From a checkpoint of a small masked image model.
Training: soap at rate 0.0011, 4900 steps.
Data: trained on capsule endoscopy frames (Kvasir-Capsule), 42238 training examples, 7.4 epochs.
Rows from block 2 of the encoder of a small masked image model, named by matrix and row number. Rows with one number belong to one neuron. Each number is 500 + 50 x the weight over its row's rms, rounded and kept within 0 to 999. All counts start at 0. Numbers have three digits each.
After each neuron's rows are labels from the 100 images, of 14976, where the neuron reaches its highest value: "responds to" is what is common among them. Only what is clearly more common there than usual is listed. The data: capsule endoscopy frames (Kvasir-Capsule). In brackets: how many of the 100.
# fc1: MLP up (encoder.blocks.2.mlp.fc1.weight, 1152x384), inputs 308-383
# fc2: MLP down (encoder.blocks.2.mlp.fc2.weight, 384x1152, transposed), outputs 308-383

fc1.35:596494483532479434556554448541467556487502482567494580439508521505551444541420527507439559377502547423498557498510526511466485566491530568542501432470534549524444407498428488429473525488511556443549478408515453445481539479512548
fc2.35:510442483466539527398527510435594474542523467484486520408538547430480598431522516559614442523498510635460503528459505540424507508465553512496464586486492458498513509559467522510518389529488460562449525496538463502555564431449516
responds to: finding: pylorus (40)

fc1.375:462471508391442404601558459541500510475537490566591537524513462498514492458530514467559587482511475425466473534595568452504507496539572495503531569487446506412496516424613618534491532545456509491504537370537491433481457550429567
fc2.375:485477481467521536485455450501485567526487536425495583466497514451475560491480526455530457498533482575425472614485433424515460507431500598519549497378496468553469599527434554527398433518480458439506520500550495501516492459424513
responds to: finding: foreign body (25)

fc1.538:473507506470417432524395478421402473518476491474533456508525488439567494482518489489465583470452452470522494587624456489408454536526423520499499528498592511450412400550513626465419511442474504472456499524520493444547580344455501
fc2.538:565459450464500538486578520503515492472515466544460604460452427543389536516458467508578466501598605568443509450447538503543621418458545534498459498565393555540570635511508396531494472534502463553524475463519482539425463646520519
responds to: finding: blood fresh (25)

fc1.431:501494527437541506472599512551439447473434418468520487574525531528534525472524561465447520417477427518525617530435457444502490489473570529545595560567471463507458492460445526405492509496561454475513532530542437534453511545544432
fc2.431:506475493515488491486485528451533504462506639489421581380525434456488524516556495505541557496542513531460491475515505568512518511444441526513421532553485491572573511564513633568504330570478457503503446385532461457606605569468613
responds to: finding: ileocecal valve (30)

fc1.203:575518566525519506482529428472557531446420477533563517553468462441469414466649567502463536417437585483546509522498554540471441552500590688453531462409490495459542481409557506622526430455517534428473523490536446529507545462523589
fc2.203:530510407438467490527469602480396444578548491382468510468520512542503569599412525605554470493562458530434529460505500508473551446401432369520518534620448578587484523587482518414547504522449561523479500552478547523512522452523429
responds to: finding: reduced mucosal view (30)

fc1.531:487446538485550490436563447476561455614538521543440493472588585498490618521492500482486422452550475564545458537582542501449503548513477544565480563450503428454551549456481449535465495422487525508499455433489451425452513480511424
fc2.531:488431449573520542490436483572501484446517458468399558353400476486442470517514580466486542533479533592417439486439551599421534547458454460476480518537429515522500519530558566497425443495517543509483476500526519461677552590441510
responds to: finding: foreign body (33)

fc1.316:484539510538508480626469593564562343508456511501520460484533533540565510551507569607539535521482471542510524550490598431505499394420489532454558489486482550548500372483454485462408510445450495445542407482453438533522419531437507
fc2.316:583494494451464469444567506464443595545563484508462502512470557421505575493518445405464482480533624502470523435504394560435531591555576489523452560471501471475445594558467446535555487556529436498465523450580481459529574504486539
responds to: finding: ileocecal valve (26)

fc1.212:494478526523547524476449552479522459549471527515485494531504515458567452510629489432451459568443474493528544565522569566486431466463577486457484438501412497537565379385544560525503450448447506447519538475443465440484502531490545
fc2.212:499505558456548420489527508534479532505522480452564468455490463547492596535395516565542527390513541525492483446499430476502493509559485541527539578499511425443520593607440485494524455540576513519505511488520467589478449462492438
responds to: finding: ileocecal valve (42)

fc1.635:442497490461455522513536491512448539515503469534572523574538497483499519474494555426575574431563467424497456504543559475507542554520570443500609546541427481411533555464496565547444556483471478505499552366601417493460479579454513
fc2.635:450510417500501563485432472556497567445430623466538552463492413466535575462483498471498473576508459490407476550551435422575528509530389576500500444381433421505556584503520537517387446522498438415518516421513427506493493519490561
responds to: finding: foreign body (38)

fc1.577:553502547398557515503543550507451464467498403485506479601503484503498513432541624432470563460561440473475541544440488424495540460478530436499545576568561424501467507452474553457441524504549434539503557520535442493478476596527440
fc2.577:501468479498497499444480503458525529462518538486475597410538489436469567479522534543548517524563520562455495521490497520468470560414478555547436538515482502566561503561448637522510336590506461455465453375554449461597621526454576
responds to: finding: foreign body (33)

fc1.322:590487586399504531471454394386548533532582504511554562481537452545514478461497483579528548415464508553546509428591453554371423408509535459467498592474540475512529441450515528522426554493438556478510535497516476500472518421480527
fc2.322:516463523470541474429507524479532504494485456497463593390525547420438599448501541539562471497530534645435549502484520523421462569414534510549423565506504521536511484556430546491563356541468453540456473464535436471589618474452538
responds to: finding: pylorus (36)

fc1.135:500534466478564426485523386574586497578466511442475528428430568521481526487466503459412416556517471470540443526638505508425519474513555435528491536501600444447451480523481442464432471471524536449504446455513458490541547486541569
fc2.135:538463488445541494452486491472543475454531479524456590395542535438503581483526526517590514494540549610460548516501496523440451570432550571563433569485509551541535495578440565543541367548495422496476479442544454497605579500424574
responds to: finding: ileocecal valve (28)

fc1.379:449448534495443423538479541486474503508464437498498539575602545555497517496542399395527553453466400461515529438477538475482484557485593572514543596576482508448486501488510558468476508520532527569519483497480464604503504455497489
fc2.379:490475525540527556553524498554537535480508635402435617437477476530535555533561526454545548599482579485409428507487431502575507490502450543538514408482473430513562568474568540567422465513501425474489500435452496482522509560393573
responds to: finding: foreign body (29)

fc1.232:441476503506511536528484495477526533500541603454481532493538471521462544431535465346506485553511519548558530499455530426547564500508492457450541425481590466512506571533640476566450529523495483424409639514447452539473476520486498
fc2.232:528561566465476454496499522482408434475461457504543398545478522542548429584515560548492522593522499546542448479557515543457354474532475545543444537456446422523502473452455561484564464512509536513579377493558520492549554542608448
responds to: finding: blood fresh (28)

fc1.381:480406521473522444546452527487453493514439390494536468546566444536511511563519369419516541420459424432524515472516566492465452532549617618491518567576481511484445493459528553446555504457592579556587477483447474573470493444456521
fc2.381:471518537581503535544526520561508507502514643429465588475457461522537499578571552440532555540441560419466443502444462534597538475545439486539560381466467434473534549453564456531384534477500449519500530514432520501475453552403524
responds to: finding: foreign body (30)