{"model": "masked image model", "loss": "mse", "encoder_arch": "vit", "encoder_shared_expert": false, "beta2": 0.95, "shampoo_beta": 0.95, "adamw_lr_other_params": 0.0012, "grad_clip": 3.0, "batch_size": 64}
Rows from block 4 of the encoder of a small masked image model, named by matrix and row number. Rows with one number belong to one neuron. Each number is 500 + 40 x the weight over its row's rms, rounded and kept within 0 to 999. All counts start at 0. Numbers have three digits each.
Before each neuron's rows are labels from the 100 images, of 14976, where the neuron reaches its highest value: "responds to" is what is common among them; "patch colour" is the nearest of a few named colours to the mean colour under the peak. Only what is clearly more common there than usual is listed. The data: capsule endoscopy frames (Kvasir-Capsule). In brackets: how many of the 100, against the usual share in percent.
# fc1: MLP up (encoder.blocks.4.mlp.fc1.weight, 1152x384), inputs 0-127
# fc2: MLP down (encoder.blocks.4.mlp.fc2.weight, 384x1152, transposed), outputs 0-127

responds to: finding: blood fresh (28 vs 0.9)
patch colour: black (51 vs 6.6)
fc1.295:479511556516562534536492543522455533485485488473509562494469574541534474489516481487533543475405538505501505507495461493504495504458446448476442519453575534474509533524493553513556476493453427525508540556492460470468583508478526534504564569464493479427564509464430412493419560505480540530521521444492549526441465469561468410450504523483510475505606488469474516478478464490564420467492
fc2.295:541450447491480474444494516511557500497450515547501457471558449492432506520511537543486457521563466478498524510497491446506518504533554485495535529500447462507469498493511494517471510457552534472527481476530537528533424540453491478486545390500497580554434510516524559491506468463488475481493438556520456455499572605363475584534490515491448565493479477510564532517504536458477556477466

responds to: finding: pylorus (30 vs 3.4); finding: ileocecal valve (28 vs 8.8); finding: blood fresh (26 vs 0.9)
patch colour: black (94 vs 6.6)
fc1.612:460484523470491485547582514547407492490488433494564547482476574532451546479478515485577489452486523550518520473504487441511451537455444500482489564522567548532476474517481507486470431546501503545540527489478481466550591536491546560500520546413493480453529440555452514487501493514500500538490503497483520480445505523510488441469484551541531506547548473490482508461527545490547469445529
fc2.612:569491463507553486420460561514572521481460586518459482491553426534509535538535493572498486519512476503488555547512486488484503446485563460502493522483437493437497468496543521498521508369535482501542463488526523533487497500487491453488555460539447582528475541395480529525464492461405472474545463556538520493538508525474449545517464465448507556498486474485554553500485494482465552439452

responds to: finding: blood fresh (25 vs 0.9); finding: pylorus (25 vs 3.4)
patch colour: black (47 vs 6.6)
fc1.40:486487509523499476576517475493444500462497465497574532484435581553482515467479521460535534485447513562515496475498506419479464534447413546430458517495565561509492463473452488466464465517481478559514494505466476404526575500450537551499493536439507527409522479550459458501491535502500506547506558500525515493461471498519492439495481554493534529496639465496498486469511512466520507455518
fc2.40:551479473440524501386517587544542517530459568499451504476558448470486525538541501582493456463516485475487546532501464494521504460512574435498516527510419505456492467511540546523511511402540482487532517448532534573486497533482496436499556434523441537572491518409497528500443460479427476470499425551500504485543517554469440539520449461471474541503422475469495544503490515517489514459490

responds to: finding: blood fresh (38 vs 0.9)
patch colour: black (94 vs 6.6)
fc1.282:466535531491513513532487547521454490517484490535514407520456482519485498489461600355545567469508529512527526491546520448533489532546478491447535527444595485499502478502502580500440449482448540434542558518539430519465460457472482524553510508485525498430478507528420456486435499516555549562493483440481492524508467583549419424478488554462393537518555484452449560451452566504580457484519
fc2.282:575456444512481444496497507481518482485434518500524500455578496458502533501518427649502457502470422502488483503458462521542429462473525496510466474504417538441478457506493430478542523512535468504482435507460505495499571547438510533416494458533447580582522513413561500509501498449431470456504488577576498473491585492450548560504527479532583507453463480469542516505507471447433550473485

responds to: finding: ileocecal valve (28 vs 8.8)
patch colour: black (62 vs 6.6)
fc1.550:443468496540560549441483519480508514508487538476454494507519527479431517525514497568507556486540511533540549481524484454475467486438500522453393508566510478472549470499516433498565499501578477558491527497487546533485565480433503501503503496535560467465446468485505549476546472575500478497461475511533512499480505501426476496566499458483508441505460520525541460484500518501455491517449
fc2.550:525574515516454497590536484512547492455488458515538522495471502535512482545508527451466456542454512472462425560464566502533485524548507518508580477485460522549493502459462543547456485529445494518525495522551504504504463476577493483469443495496419542573562539519530449518481551452527502525542503490431529512518495492615526492473497487507473570481498520540503487532494500525563492498528

responds to: finding: ileocecal valve (51 vs 8.8)
patch colour: black (25 vs 6.6)
fc1.36:452528509497555508502509520477510525462495469466449540527489463487552554534410554511572486453457535517511466485475472510469551433481448497560460493492463539539450459545491469496488364484491477529492485497479521503510601546524489547489455499459478413469497550490514472539448509503487507430487511488562506449516514554564471493406428487585580549478520465614538523512527484532467512524515
fc2.36:550475462497516504456543565474518541479491520550438486469518452536523539511556525546552534519527546518487532501553486426498522469422539435511540551475453484527511440477583541483466453398502451502578471492547500552507538482500525432463567499430433539459505467457501498557440450512441461455520449555529547505525499492466436512524491539441485540500568415513490461442496530516515503418497

responds to: finding: ileocecal valve (29 vs 8.8)
patch colour: orange (48 vs 12.6)
fc1.624:581487495530502525428518463436513471486495505563495490574527546473470469535454479573548505513594508508472527424534503546499506448471557482465547536539515494477474513530492474472485601502569483482505482527510489394562529460501520521482514505561424482431546544442541470524569601472464478498525536503545547508464495441503510453547517460463516508474418537535561456484542504508425573485517
fc2.624:396564512481498502593450454566536530517514494454490501456478459473511489471519520386442471491443464502490459520417507485504499560526473525512457469458474514503504521477476503487527425531466500483481521486490493583483515528542470496496463495456555477536479504596489514493514426551568495553449480458464477525488494543580540499497500527530465463493578500482465492547503502486543477541485

responds to: finding: ileocecal valve (41 vs 8.8); finding: blood fresh (38 vs 0.9)
patch colour: black (80 vs 6.6)
fc1.764:492460481490558454509532511528425511472455456469562534466474606547483530490442562491553520488450499581546490519508488446485463491450437535524417482547570571520467446469506464471450416502527485543548534527476481482569624506499504556514501517412492460412536446519494523531465543500483505523523531498506488476449523493511484449479480523540544486507536445513484511483515464496500513489514
fc2.764:555496479484508534431512567494556518498473560528457482480543422508495530539563503549525515526530517484453546503538483433494520461469549423483525576461426452467515444498532557513521516399530471489543467467568528530470500496477535448458566467503438576544472534434467509504464450462442467444520442561510540486543512532476444516519470469442477562493508458493528531473486554503520512392480

responds to: finding: blood fresh (39 vs 0.9)
patch colour: black (32 vs 6.6)
fc1.719:604410509551475467554465528516439545525493537468457471489534579573527524568496480522545551480543495515461476485574529480536461478460497555465542443424539483637522449513465516492512471403534589559533529577500383454525445466497467454528504548486475508553491481577525414484512435555611500478453498456537458433532484528530591453481488494518525469453532521453471532430533499502456484534461
fc2.719:447583489495501477463561489449594476473483514516519520496475426450509460495501502521459443503458451487522483530423463520481521544518509452546495534515472567389453539487496512466494540575497427454439535444463599528469569552498488545455511488453523514482505515436511566539468566512400463512563506508501557529481509507500463534531467535487473469538468506456503540534467494513534486477571

responds to: finding: blood fresh (28 vs 0.9)
patch colour: black (37 vs 6.6)
fc1.286:452456501528519476516554511497485542453491473454488545499483557498481549511428593486576508493473547553540464516448489451478496461499477534574454489542515575542450485521512455484451402547540510520553536509508517496538653513504535532515472464397513452418539533496533508517510486509518446468544525515536514474513524550458473522414471483625520490524532462522516513512516490507527538511530
fc2.286:556486473489522515443522560495535536496465542545447477479533437536524539525558488560538524533524523499460536503568478411495514478420543430493530558463450464494521415471563544480487465376524443511565449482554485526493512496505517448453574506459426543500460486444470508543439471492433475453518447551514537490531513486505452508533493525431491552496535430499503501443481547508501505395475

responds to: finding: blood fresh (28 vs 0.9); finding: pylorus (25 vs 3.4)
patch colour: black (46 vs 6.6)
fc1.370:459478491487562484514555508490494527446482462460498515506499576495490538500440576474561472488462475554520458485432487480470496482487460512546429469532512569530462466544490451479442399530547478535550480499496511489545659509490514561526502483395489440434506510480547514528493502510509461479498518517538518473497538541509476543423466490617545507515532452518520523496532460509513515508517
fc2.370:553485474506514510448523561495534541500468545548449478469528431533522548533563509567550532533527549493473541517577483408499511477422554437503545555467458457506514434468559556478497471373530458510569472484559498537497504495504517444449558499461428541497483493450464503541455466497433472455533460554515535483542504494484448498538491527429477540495535433495508497449487560510500508398483

responds to: finding: ileocecal valve (51 vs 8.8)
patch colour: black (42 vs 6.6)
fc1.91:476431446505570509465580523467531523556491524477484540576582486478456466464538524465507665512494508482507481494458559546467469495421459452510463537493524538574514501516495477466492521453480482507507476514533486476527528542559477544474551550486535464470497539419476514560495508587511470565446497408499517481526493545502489447476481472514514499461555483564525473495564411551555471537512
fc2.91:552545555542426529540446514556516534398471462544483465410438526501478493546478496529507379474469525475514512457564472464485502516572571517489527519510483487471480512498448565492521474549483504502464589497500540506514499473439531504536476459518489528495488488571521525392522481447490504494520515560491536553481505507485520584502493500491445520562451499441509557470464530466465492473470

responds to: finding: ileocecal valve (36 vs 8.8)
patch colour: black (27 vs 6.6)
fc1.577:435538516487535497521538528485507534457492471465478530535508491459539545537431579511574513464421529529530447473470508493460549451483462521560466501516504577539432466570479475513483355494518461505500483493522515517542607529536501554500475516433477402443516547514527465520478480501475521441514511505546502469549531547550473519421460496617565537477526432579526523501520465526495526504516
fc2.577:560477465503519508464539561479528537490479525548438473464517454541523545521559524546547525524544540506483541510564473425502526474424546428512543553465450470522511443478576534475472457386512459507580483499553499551504534486494519444457564487433434544478504467452494506562445465511444463460523449559530539509529506492464440520524485539437486541496568420505496477442498541524515502417501

responds to: finding: blood fresh (35 vs 0.9)
patch colour: black (55 vs 6.6)
fc1.356:480542623504529526555558532548437467482449448493537485527444532526475540499461500408473535460448565573533549535532499523560471474464444486473450480464583527504525554507474575520423488464461505497489527440502497411475490515467520533534553628490504497448520475494499445505464484521501504548456578511501524472486491523535529383479520451423528462451596468451476509539514480498504468435455
fc2.356:548421319466477510453461520488564513525456542538514496440572497446512509473526502600522507514536444408497509541454482470517546543529542485476536538544400490490499467528504456526560531491513490476510515542499512567476540519451499503468514353488506530552481520487500472491508526448508501556536406535515458526508540521442467601537496578559473588527432496482570526469473521498547506533510

responds to: finding: ileocecal valve (46 vs 8.8); finding: blood fresh (26 vs 0.9)
patch colour: black (95 vs 6.6)
fc1.362:477471464547480524476514485565469517478463457539520500474428591526439487490500554489540470493482464516554519545496510436476412471508491554546545561518585527549445486458561503520445451546455488563519526464497493499478575529485511555462536467484559470441483420569453511486475513527474539541495514507452495529479494546472519464508523472514533496573521441498487485497481562517460521497543
fc2.362:497505540467530463424488535509498502519483566481501503536572402515506561526530501540503533522502531544461534482512495475500509467452493446444438495510447481436516449504497534508504511416560489484526440468526526505530446522539521441500511535505441585568500553447509505514432480461444444451499447497533528422508501514561458487512456500455482580463477535522489517502503461447515533429422

responds to: finding: blood fresh (29 vs 0.9); finding: ileocecal valve (26 vs 8.8)
patch colour: black (87 vs 6.6)
fc1.140:490508495449570521548505514529456538462469478496610520501444580549471523475452568499546509512439522609511477455512498443480488537479434538455445485554568548469479465515435491515448467488522469542495478469510458478564579495504507532531465560444467514466496497528520492550490539497483562492503543521564548450472520493562481484508516512499551549489586475535497479492500511491522508468493
fc2.140:552516482523510501428510571490568489527452534514436488443560454513507530541566501555524506493526498457478557550538473459530504452445575425526535550469419467520509467495552565492529507412528488512548497502557562537479518518466533452452571420502455540534478495436437508505471487487464431483502459570471502505536529529417460500504439496480454526491477435463506560479472539537521518436499

responds to: finding: blood fresh (40 vs 0.9); finding: ileocecal valve (28 vs 8.8)
patch colour: black (77 vs 6.6)
fc1.724:485473505500515472530539492510459525440481486448484515518484591491466510527464577486576460499479508569537498497449485466466473461493434533538478475567501596527471437503512430479450422530501499532553565507500504487534650530481519542500508452397539477432514460549531526546515508499514457481534520500524521489472530535451501511429470503579527478525567458516489522488506521524509502524545
fc2.724:535480479497531521423503559514537526512468555552476493473545422535516549510553480568537530534517532496465530505564490410481518472431561429492508571452469443494510446470553570496501489389540448517552431483550489521493479497508521452462574521482414541519453540430453511517435469474434484462520458544503530468535504503523443505546494512446493552496496447503531507468492540491491526381455

responds to: finding: blood fresh (37 vs 0.9)
patch colour: black (95 vs 6.6)
fc1.326:498499546517468477538513556499453576486498501484602496487432541530513515475515511415510535486445508524539503483487527438524468488468463485415485529450548543506486478519492494481458404546445460536528528482524462427484522490486519529503518565462490486450562495534486439488408561549491563562498558432513513490449465479548536421521490505459555512535663479530522554515500510522529469423480
fc2.326:536477435462523501446469536538582450495450510535453518477571471465451513520490490571522429491515462465464553545490484495501533480518525470534473539531462498450510506488500524547527545415575502458517527497492531573462524541457487465509555427538490579536451504441482537454534469433454464478516416599530482469516564561417449586514485528521460535481388480416490510513489529493480541507484

responds to: finding: blood fresh (30 vs 0.9); finding: ileocecal valve (30 vs 8.8)
patch colour: black (39 vs 6.6)
fc1.401:467495527486556463525512480485467530417485464457457534510495541501505511505441581491586497486461492543524437481446465488471528466480480494576450460540494575548439447506492444496450381506510490542554514498494554471510649510502517540510490502400454430434507527463499480506492487481496483506532553521545509476513501544476461503403454484608525492486563458527486543486513484523496527504513
fc2.401:551479455499514519444539569500542538502472547550453470470521446523515553525560493551536527534519539497472542503568489405497516471430549436494538564455453457503519433483564550472485471382531441505571465490559476551507519495505518451447569488453437547487491487463485513546447467507434468446521444553510536496529514487476449514542494522431487548497540436497512485450491545501507511408486

responds to: finding: blood fresh (27 vs 0.9)
patch colour: black (36 vs 6.6)
fc1.656:434504524475537483524535500499487538443459493474486532507488535510513526507415580505562495481489501529531467479437488477456501469498461495541428449554503561519446467529486449484437391534525456536512507519525505501545648511524514555518493528400457422440514521514509517509493503498486466497526534491535516460503538554476472517432475518629549501509536442532518528504528496493497551505514
fc2.656:566481456504527513447533563488538537498474535542447472464532447533518554526575502548547525527515532496473541505571477414510517473424553444509544562454450456508517430479558543480500469367526467501581468481553501531499527490492521443445559471462432546499484478437483501555455468501445475456516449567514530501543507482479446511527482522418483544489547433494508492445492541516513503408496

responds to: finding: blood fresh (35 vs 0.9)
patch colour: black (71 vs 6.6)
fc1.517:475457504494509475556519512527451521449498480481573516483478587545474517495427582470551478457461476592528512468451510434452459489486462533504445510539602561479458464526487456502456409538524499554543532486495498528557635495471522574508521485407504506464504445522512559533472512486509523524483483512498509498458523509492481453487496536566542546530532447497504475470477511518530501484554
fc2.517:542509477508547518397519567504557521519443548523440488468557423514507562535577486561537522538511549479472532539560482437513503465443535446502510550476413443488502442481535557491504527386540463505545463482558526500470485516489517417460553494515430553530473536421448501508450477494441460451539481563520522474538525520489454520516462494445484524488499447494514557471495528484509521405463

responds to: finding: blood fresh (30 vs 0.9)
patch colour: black (66 vs 6.6)
fc1.12:494510492502524524521475440433474512492591548504583509499459505539471501453493477500502473542452508560383468498534561483516455440446509500487470513490498499512501450562543499477495478510567499544521480467544483407538399549516485531437467523507445542503517478514532517578564598517510530534523468463503498456469568485452486507512553549533542523488546404498517470438510480504510497551473
fc2.12:529570506519493490534562544541566485485422493454438468513521493442557513485472543505537527458509466433590531487416433515471487571601510522531568520547533513466463567483453493485496513479447504440477535483442525551517587481478500465514512509471516442464507504485509498424465462523511498550444520508480419511505479530570523470487416397457473499524509566500438527546500506469515504470518

responds to: finding: ileocecal valve (32 vs 8.8)
patch colour: black (94 vs 6.6)
fc1.615:485513457538436508473481501514473478479499440485515527529438489497561498524513540439490480503488471504525479546536473405538467507536441569489544560488562487503467399497478536506508432481413521528462528497491448471452490575468472582486494429488538498498471437548435456513515477578529466518516437427454459528487463508498490422457533580502491524505583490479470520392457555505507482492522
fc2.615:476501552469536491491484500507467514518478572492499506508581479482430510497517463590495529479537520550480539485472483556430491413481538444520429503474499478449505518468523539495486521483605447476538435449524532512577503489526544427506545615484462532529522547421527556517461474443419548462485507538561509435459509484522482525563477405514518467487463503526475496564551441486516525488443

responds to: finding: blood fresh (50 vs 0.9); finding: ileocecal valve (33 vs 8.8)
patch colour: black (65 vs 6.6)
fc1.375:446516511493555460542517486513410555441463495457571535492470560511469544488420586531545477461445496622544477474522497464460486497486446539470439491517525575497488456565427449497416446557504473548518479505492464473558631499507496568526478512428478467418532518506515499551480507507480498494541534504591553430480525526508466468432494513532540565513572447531500502502483507516543528494504
fc2.375:565481467500528540437514581491581509503469535532440486469551455521516538533565481537551523533525522453466539524533474417515495460445571430519531546465428447520506441453573564487539490378533476509574489484554522537482515498478524444436575449478444562537465494432456513512454476494455467479505451572480509501529528496481461518528462504464473522471501437475509530463494546513501522402488

responds to: finding: blood fresh (26 vs 0.9); finding: ileocecal valve (26 vs 8.8)
patch colour: black (36 vs 6.6)
fc1.233:456472534502524449495544499503459520442490464462474520484484557479495552504425586513568494500454507537529446511414475451462520437493474540568464477537488569537462464513476436488448399540529510524552524537487498503516656522504509562510468463401497419411510519479508484521490478496510468474525535497520521495485513545456449522407446479606522480509550437521498511499522485499488530535518
fc2.233:554480467498517520447528555485538540505471542545459483481526437534524540522561494547539529529524539504469534498575482411490514480422547421504532564462459462499515431478575548478486464379527429514564453483558484524499515498502520443447577509457432546498474498450481515540449469496429474450523451552517540490536513485504458506538500526436494548495545440497505497445483553509509512390481

responds to: finding: ileocecal valve (28 vs 8.8)
patch colour: black (31 vs 6.6); pink (30 vs 0.6)
fc1.645:500461540470553512502527501492433495476473512444550510485475553554478473463537465468493529511440454489536499528505501455503458459557494506574528569544579461511447472521490475477518456547478481533496470492508416396486611565463454620485491483487497470512521516549491466514525570539485406502565538504509507497437507471464495445450504522497580514545621467594482457448446574534531468421564
fc2.645:461505483534472488433468518546568506515467502511472521549544424419477491520488544551488497482546543523476513504525503479491499505437510435476449464453456495483511506462519537524492540424572483500506510493531530559533408491536555387501546545487476553520461533488492519484459446454460583524486419491509469414520500563539463501568468447511403491492429507430506499541593436462523546485436

responds to: finding: blood fresh (32 vs 0.9); finding: ileocecal valve (25 vs 8.8)
patch colour: black (53 vs 6.6)
fc1.428:449484497476540482516563523513475537438506480468493550490487562511490549527436573497566491495444505563507469483431494461455502468495455519559448481538509600541479441519492444486461395530529494545551489523509496489547665523532525541499502464408478437441545513489534534522503498497491457467515514506526497477491543510498449525405461500605539498488542430525526521490526491506515521535539
fc2.428:555478481505518514442517553489537524506465544545449474482532435531523535513564505560550526531539542494481538514575474412495524474426557433498536562456459445501503451472559556481485471373528447500573463479553502532488492490496523447458571510455435545491463499449468498543448464493441475457529458548514534487545504505483458508538490519433481546501541445495510495454488554506499512392478

responds to: finding: ileocecal valve (39 vs 8.8)
patch colour: black (99 vs 6.6)
fc1.638:511540500515546466420490465515532521453503530504488470491518458473465486462489522458478543534508513463477473518466548521525527512468483446494582510550440481498468457516481468581491505497476517465523512524513482505554571549451500535486429503467547501521518559494481455401429563493507456513517515474497496569476490475537564497456434466512526553548524565504469482501477473559595542528573
fc2.638:481449545518432497535548491535489515515517468520579479531496478468484522521514487490523419480425477554536542475513452489465487487531485522506498502482575489490572523518495521398523515514556517484491463494490463493455489420532431500488568469523444559544461460473514562598521459466505521489462495510526527466473452546470438520538538581462497437516506474437509526474524539454417507438480

responds to: finding: ileocecal valve (33 vs 8.8)
patch colour: black (99 vs 6.6)
fc1.467:542552474518561480553470518469542517525496458566447500464538519456546506451473535525460474540512521413483471470512420537453489484521541447525476510533467515490540529451516539517582469461471461447509483485464521550507508481514494517454427485603515451522502525484467514481519454415520535402520442478439469493460518527566558473450461520430488508465570580518569505453473509483538501546500
fc2.467:447467560486443517448541494553472500510570526418555474522433481515431469539490436470489494462463492549543565493506567535550557524476459499461528462472513486480451444564481473492408549605495541512475490519495486400496474507496539503561526538439487531508550454518518471548491508520458451513496557491589524584493450484423406566513533508530527492555460453459441473478481497452472506495517

responds to: finding: pylorus (27 vs 3.4)
patch colour: black (55 vs 6.6)
fc1.511:600476502472521479436514440413427579501479540461459525483490516517489481532553444550571510512531438437515463510445483502473481487482465480526507506476444557558455468463506485460556421518490552531575524546487477463507561403474501413448478529512501475464539470492560491496499526548541472481457538522549504478467557467499540437573527521518525398569465454532481518501535445493472439527453
fc2.511:450536511535472498589492520570593453469526544541486450519552498499485460568490519458490514537449533565536556458546505479508488534503581508460490545485545440505505473479469551513456563459540464497454498461509554531454480552514474570495580475490521538567518528472392522468531431451484525462549490509472487505485452508506471549432464473468460569483493524506498532551467585504537557448539

responds to: finding: blood fresh (43 vs 0.9); finding: ileocecal valve (25 vs 8.8)
patch colour: black (53 vs 6.6)
fc1.497:445497509500521464534527505519445480435449471478527495464460591551436493496436592470506489479480494511529504504453458444445471443525408487544500505554511571507437449510526454470484390547486502544529541502496476515514608517505491584459451450439490475460508420540489528545475523479514489486537533487513500494510481542443491514415510481510505496570565383515470502435466566478558505523539
fc2.497:557476472498516512400511547508538531528495546520494506521557425496527547516546466567542536534525533543465530520563495433508489482413551447480493546469456451477516451481547562518486524403547467496539438485541502494486494495501546429475619510482451565514459557435486505534441471458424468456509435546527508472508514503545442489546464505466508552485483506479534526502506503490484546388444

responds to: finding: blood fresh (25 vs 0.9)
patch colour: black (85 vs 6.6)
fc1.666:541466509520502501570540536503426508510468456464605511492471517552482506451483550468469566504444519483504482520483492470508470488443407484486448580490578549516471473505485509471488430478439440513520578498491486507455518470487535564472522522440513444454546468512409478495495537549500530542500559418513514514458452468549557417483487486456535508538621475485491520470491552534539453471516
fc2.666:497499464513495482410457545529580509489442562565479506489544458461499533533519450558535443490522476538512592500527486482489517468516546437502500531503453487432521494517512533533491554475582506502517484494516527526517546538450525446522557456534485602536437538444548526481460470442423474467497406575547505485501560532426426547509464517521474544489451477483513548509501464483515544456460

responds to: finding: blood fresh (32 vs 0.9)
patch colour: black (48 vs 6.6)
fc1.539:446510516456562468518541515506473524457484496469510549504504568496520545497457583512567502493474494571545471469429487496463499496507466529561444484516530577509443470515479472485476386557524468524535472494503502517552657524531513579524484527398433461421513549498517504519470519499477515485547526525551516447505542556541464513462492503615548536506558446554534526516501480499527539470536
fc2.539:559477465510521523451529554484548539496472540541447469468523439541514545525557514548540519538521535490471541522575479409506517468414548425500535555466443447511515434488560541484496482372532470509583479483563508538505509488498520432438569471461451542515479477453478505560457467501449454457511455555511527507529513492473461513528477525429483533489524429486508499446502550517505509419484

responds to: finding: pylorus (25 vs 3.4)
patch colour: black (56 vs 6.6)
fc1.462:442528533487488501582567545488445493509505445488562538502456555584533535468467552475481490485439525588480519491502515480472470556464414520446415508471535523507490463532454545476489396493520486542499518465460467487501524456444517556445545533440503489475541466501498485521507485522538544495463541507512545473478546496543503412462501515469531539508539450441492478467501485497524466480487
fc2.462:596487449478521518410485540519572475510456556531461476449560451443468518552528473554511494484539497440515549549487454460522532474499553444517559525516431477478499510484501522522525587420520513446526501493552563508478520529475529428522515416513456540507455516432487522479464503464438447493528475555491443489508510547410437553513448495530478518490506470496520570490483497507525521481531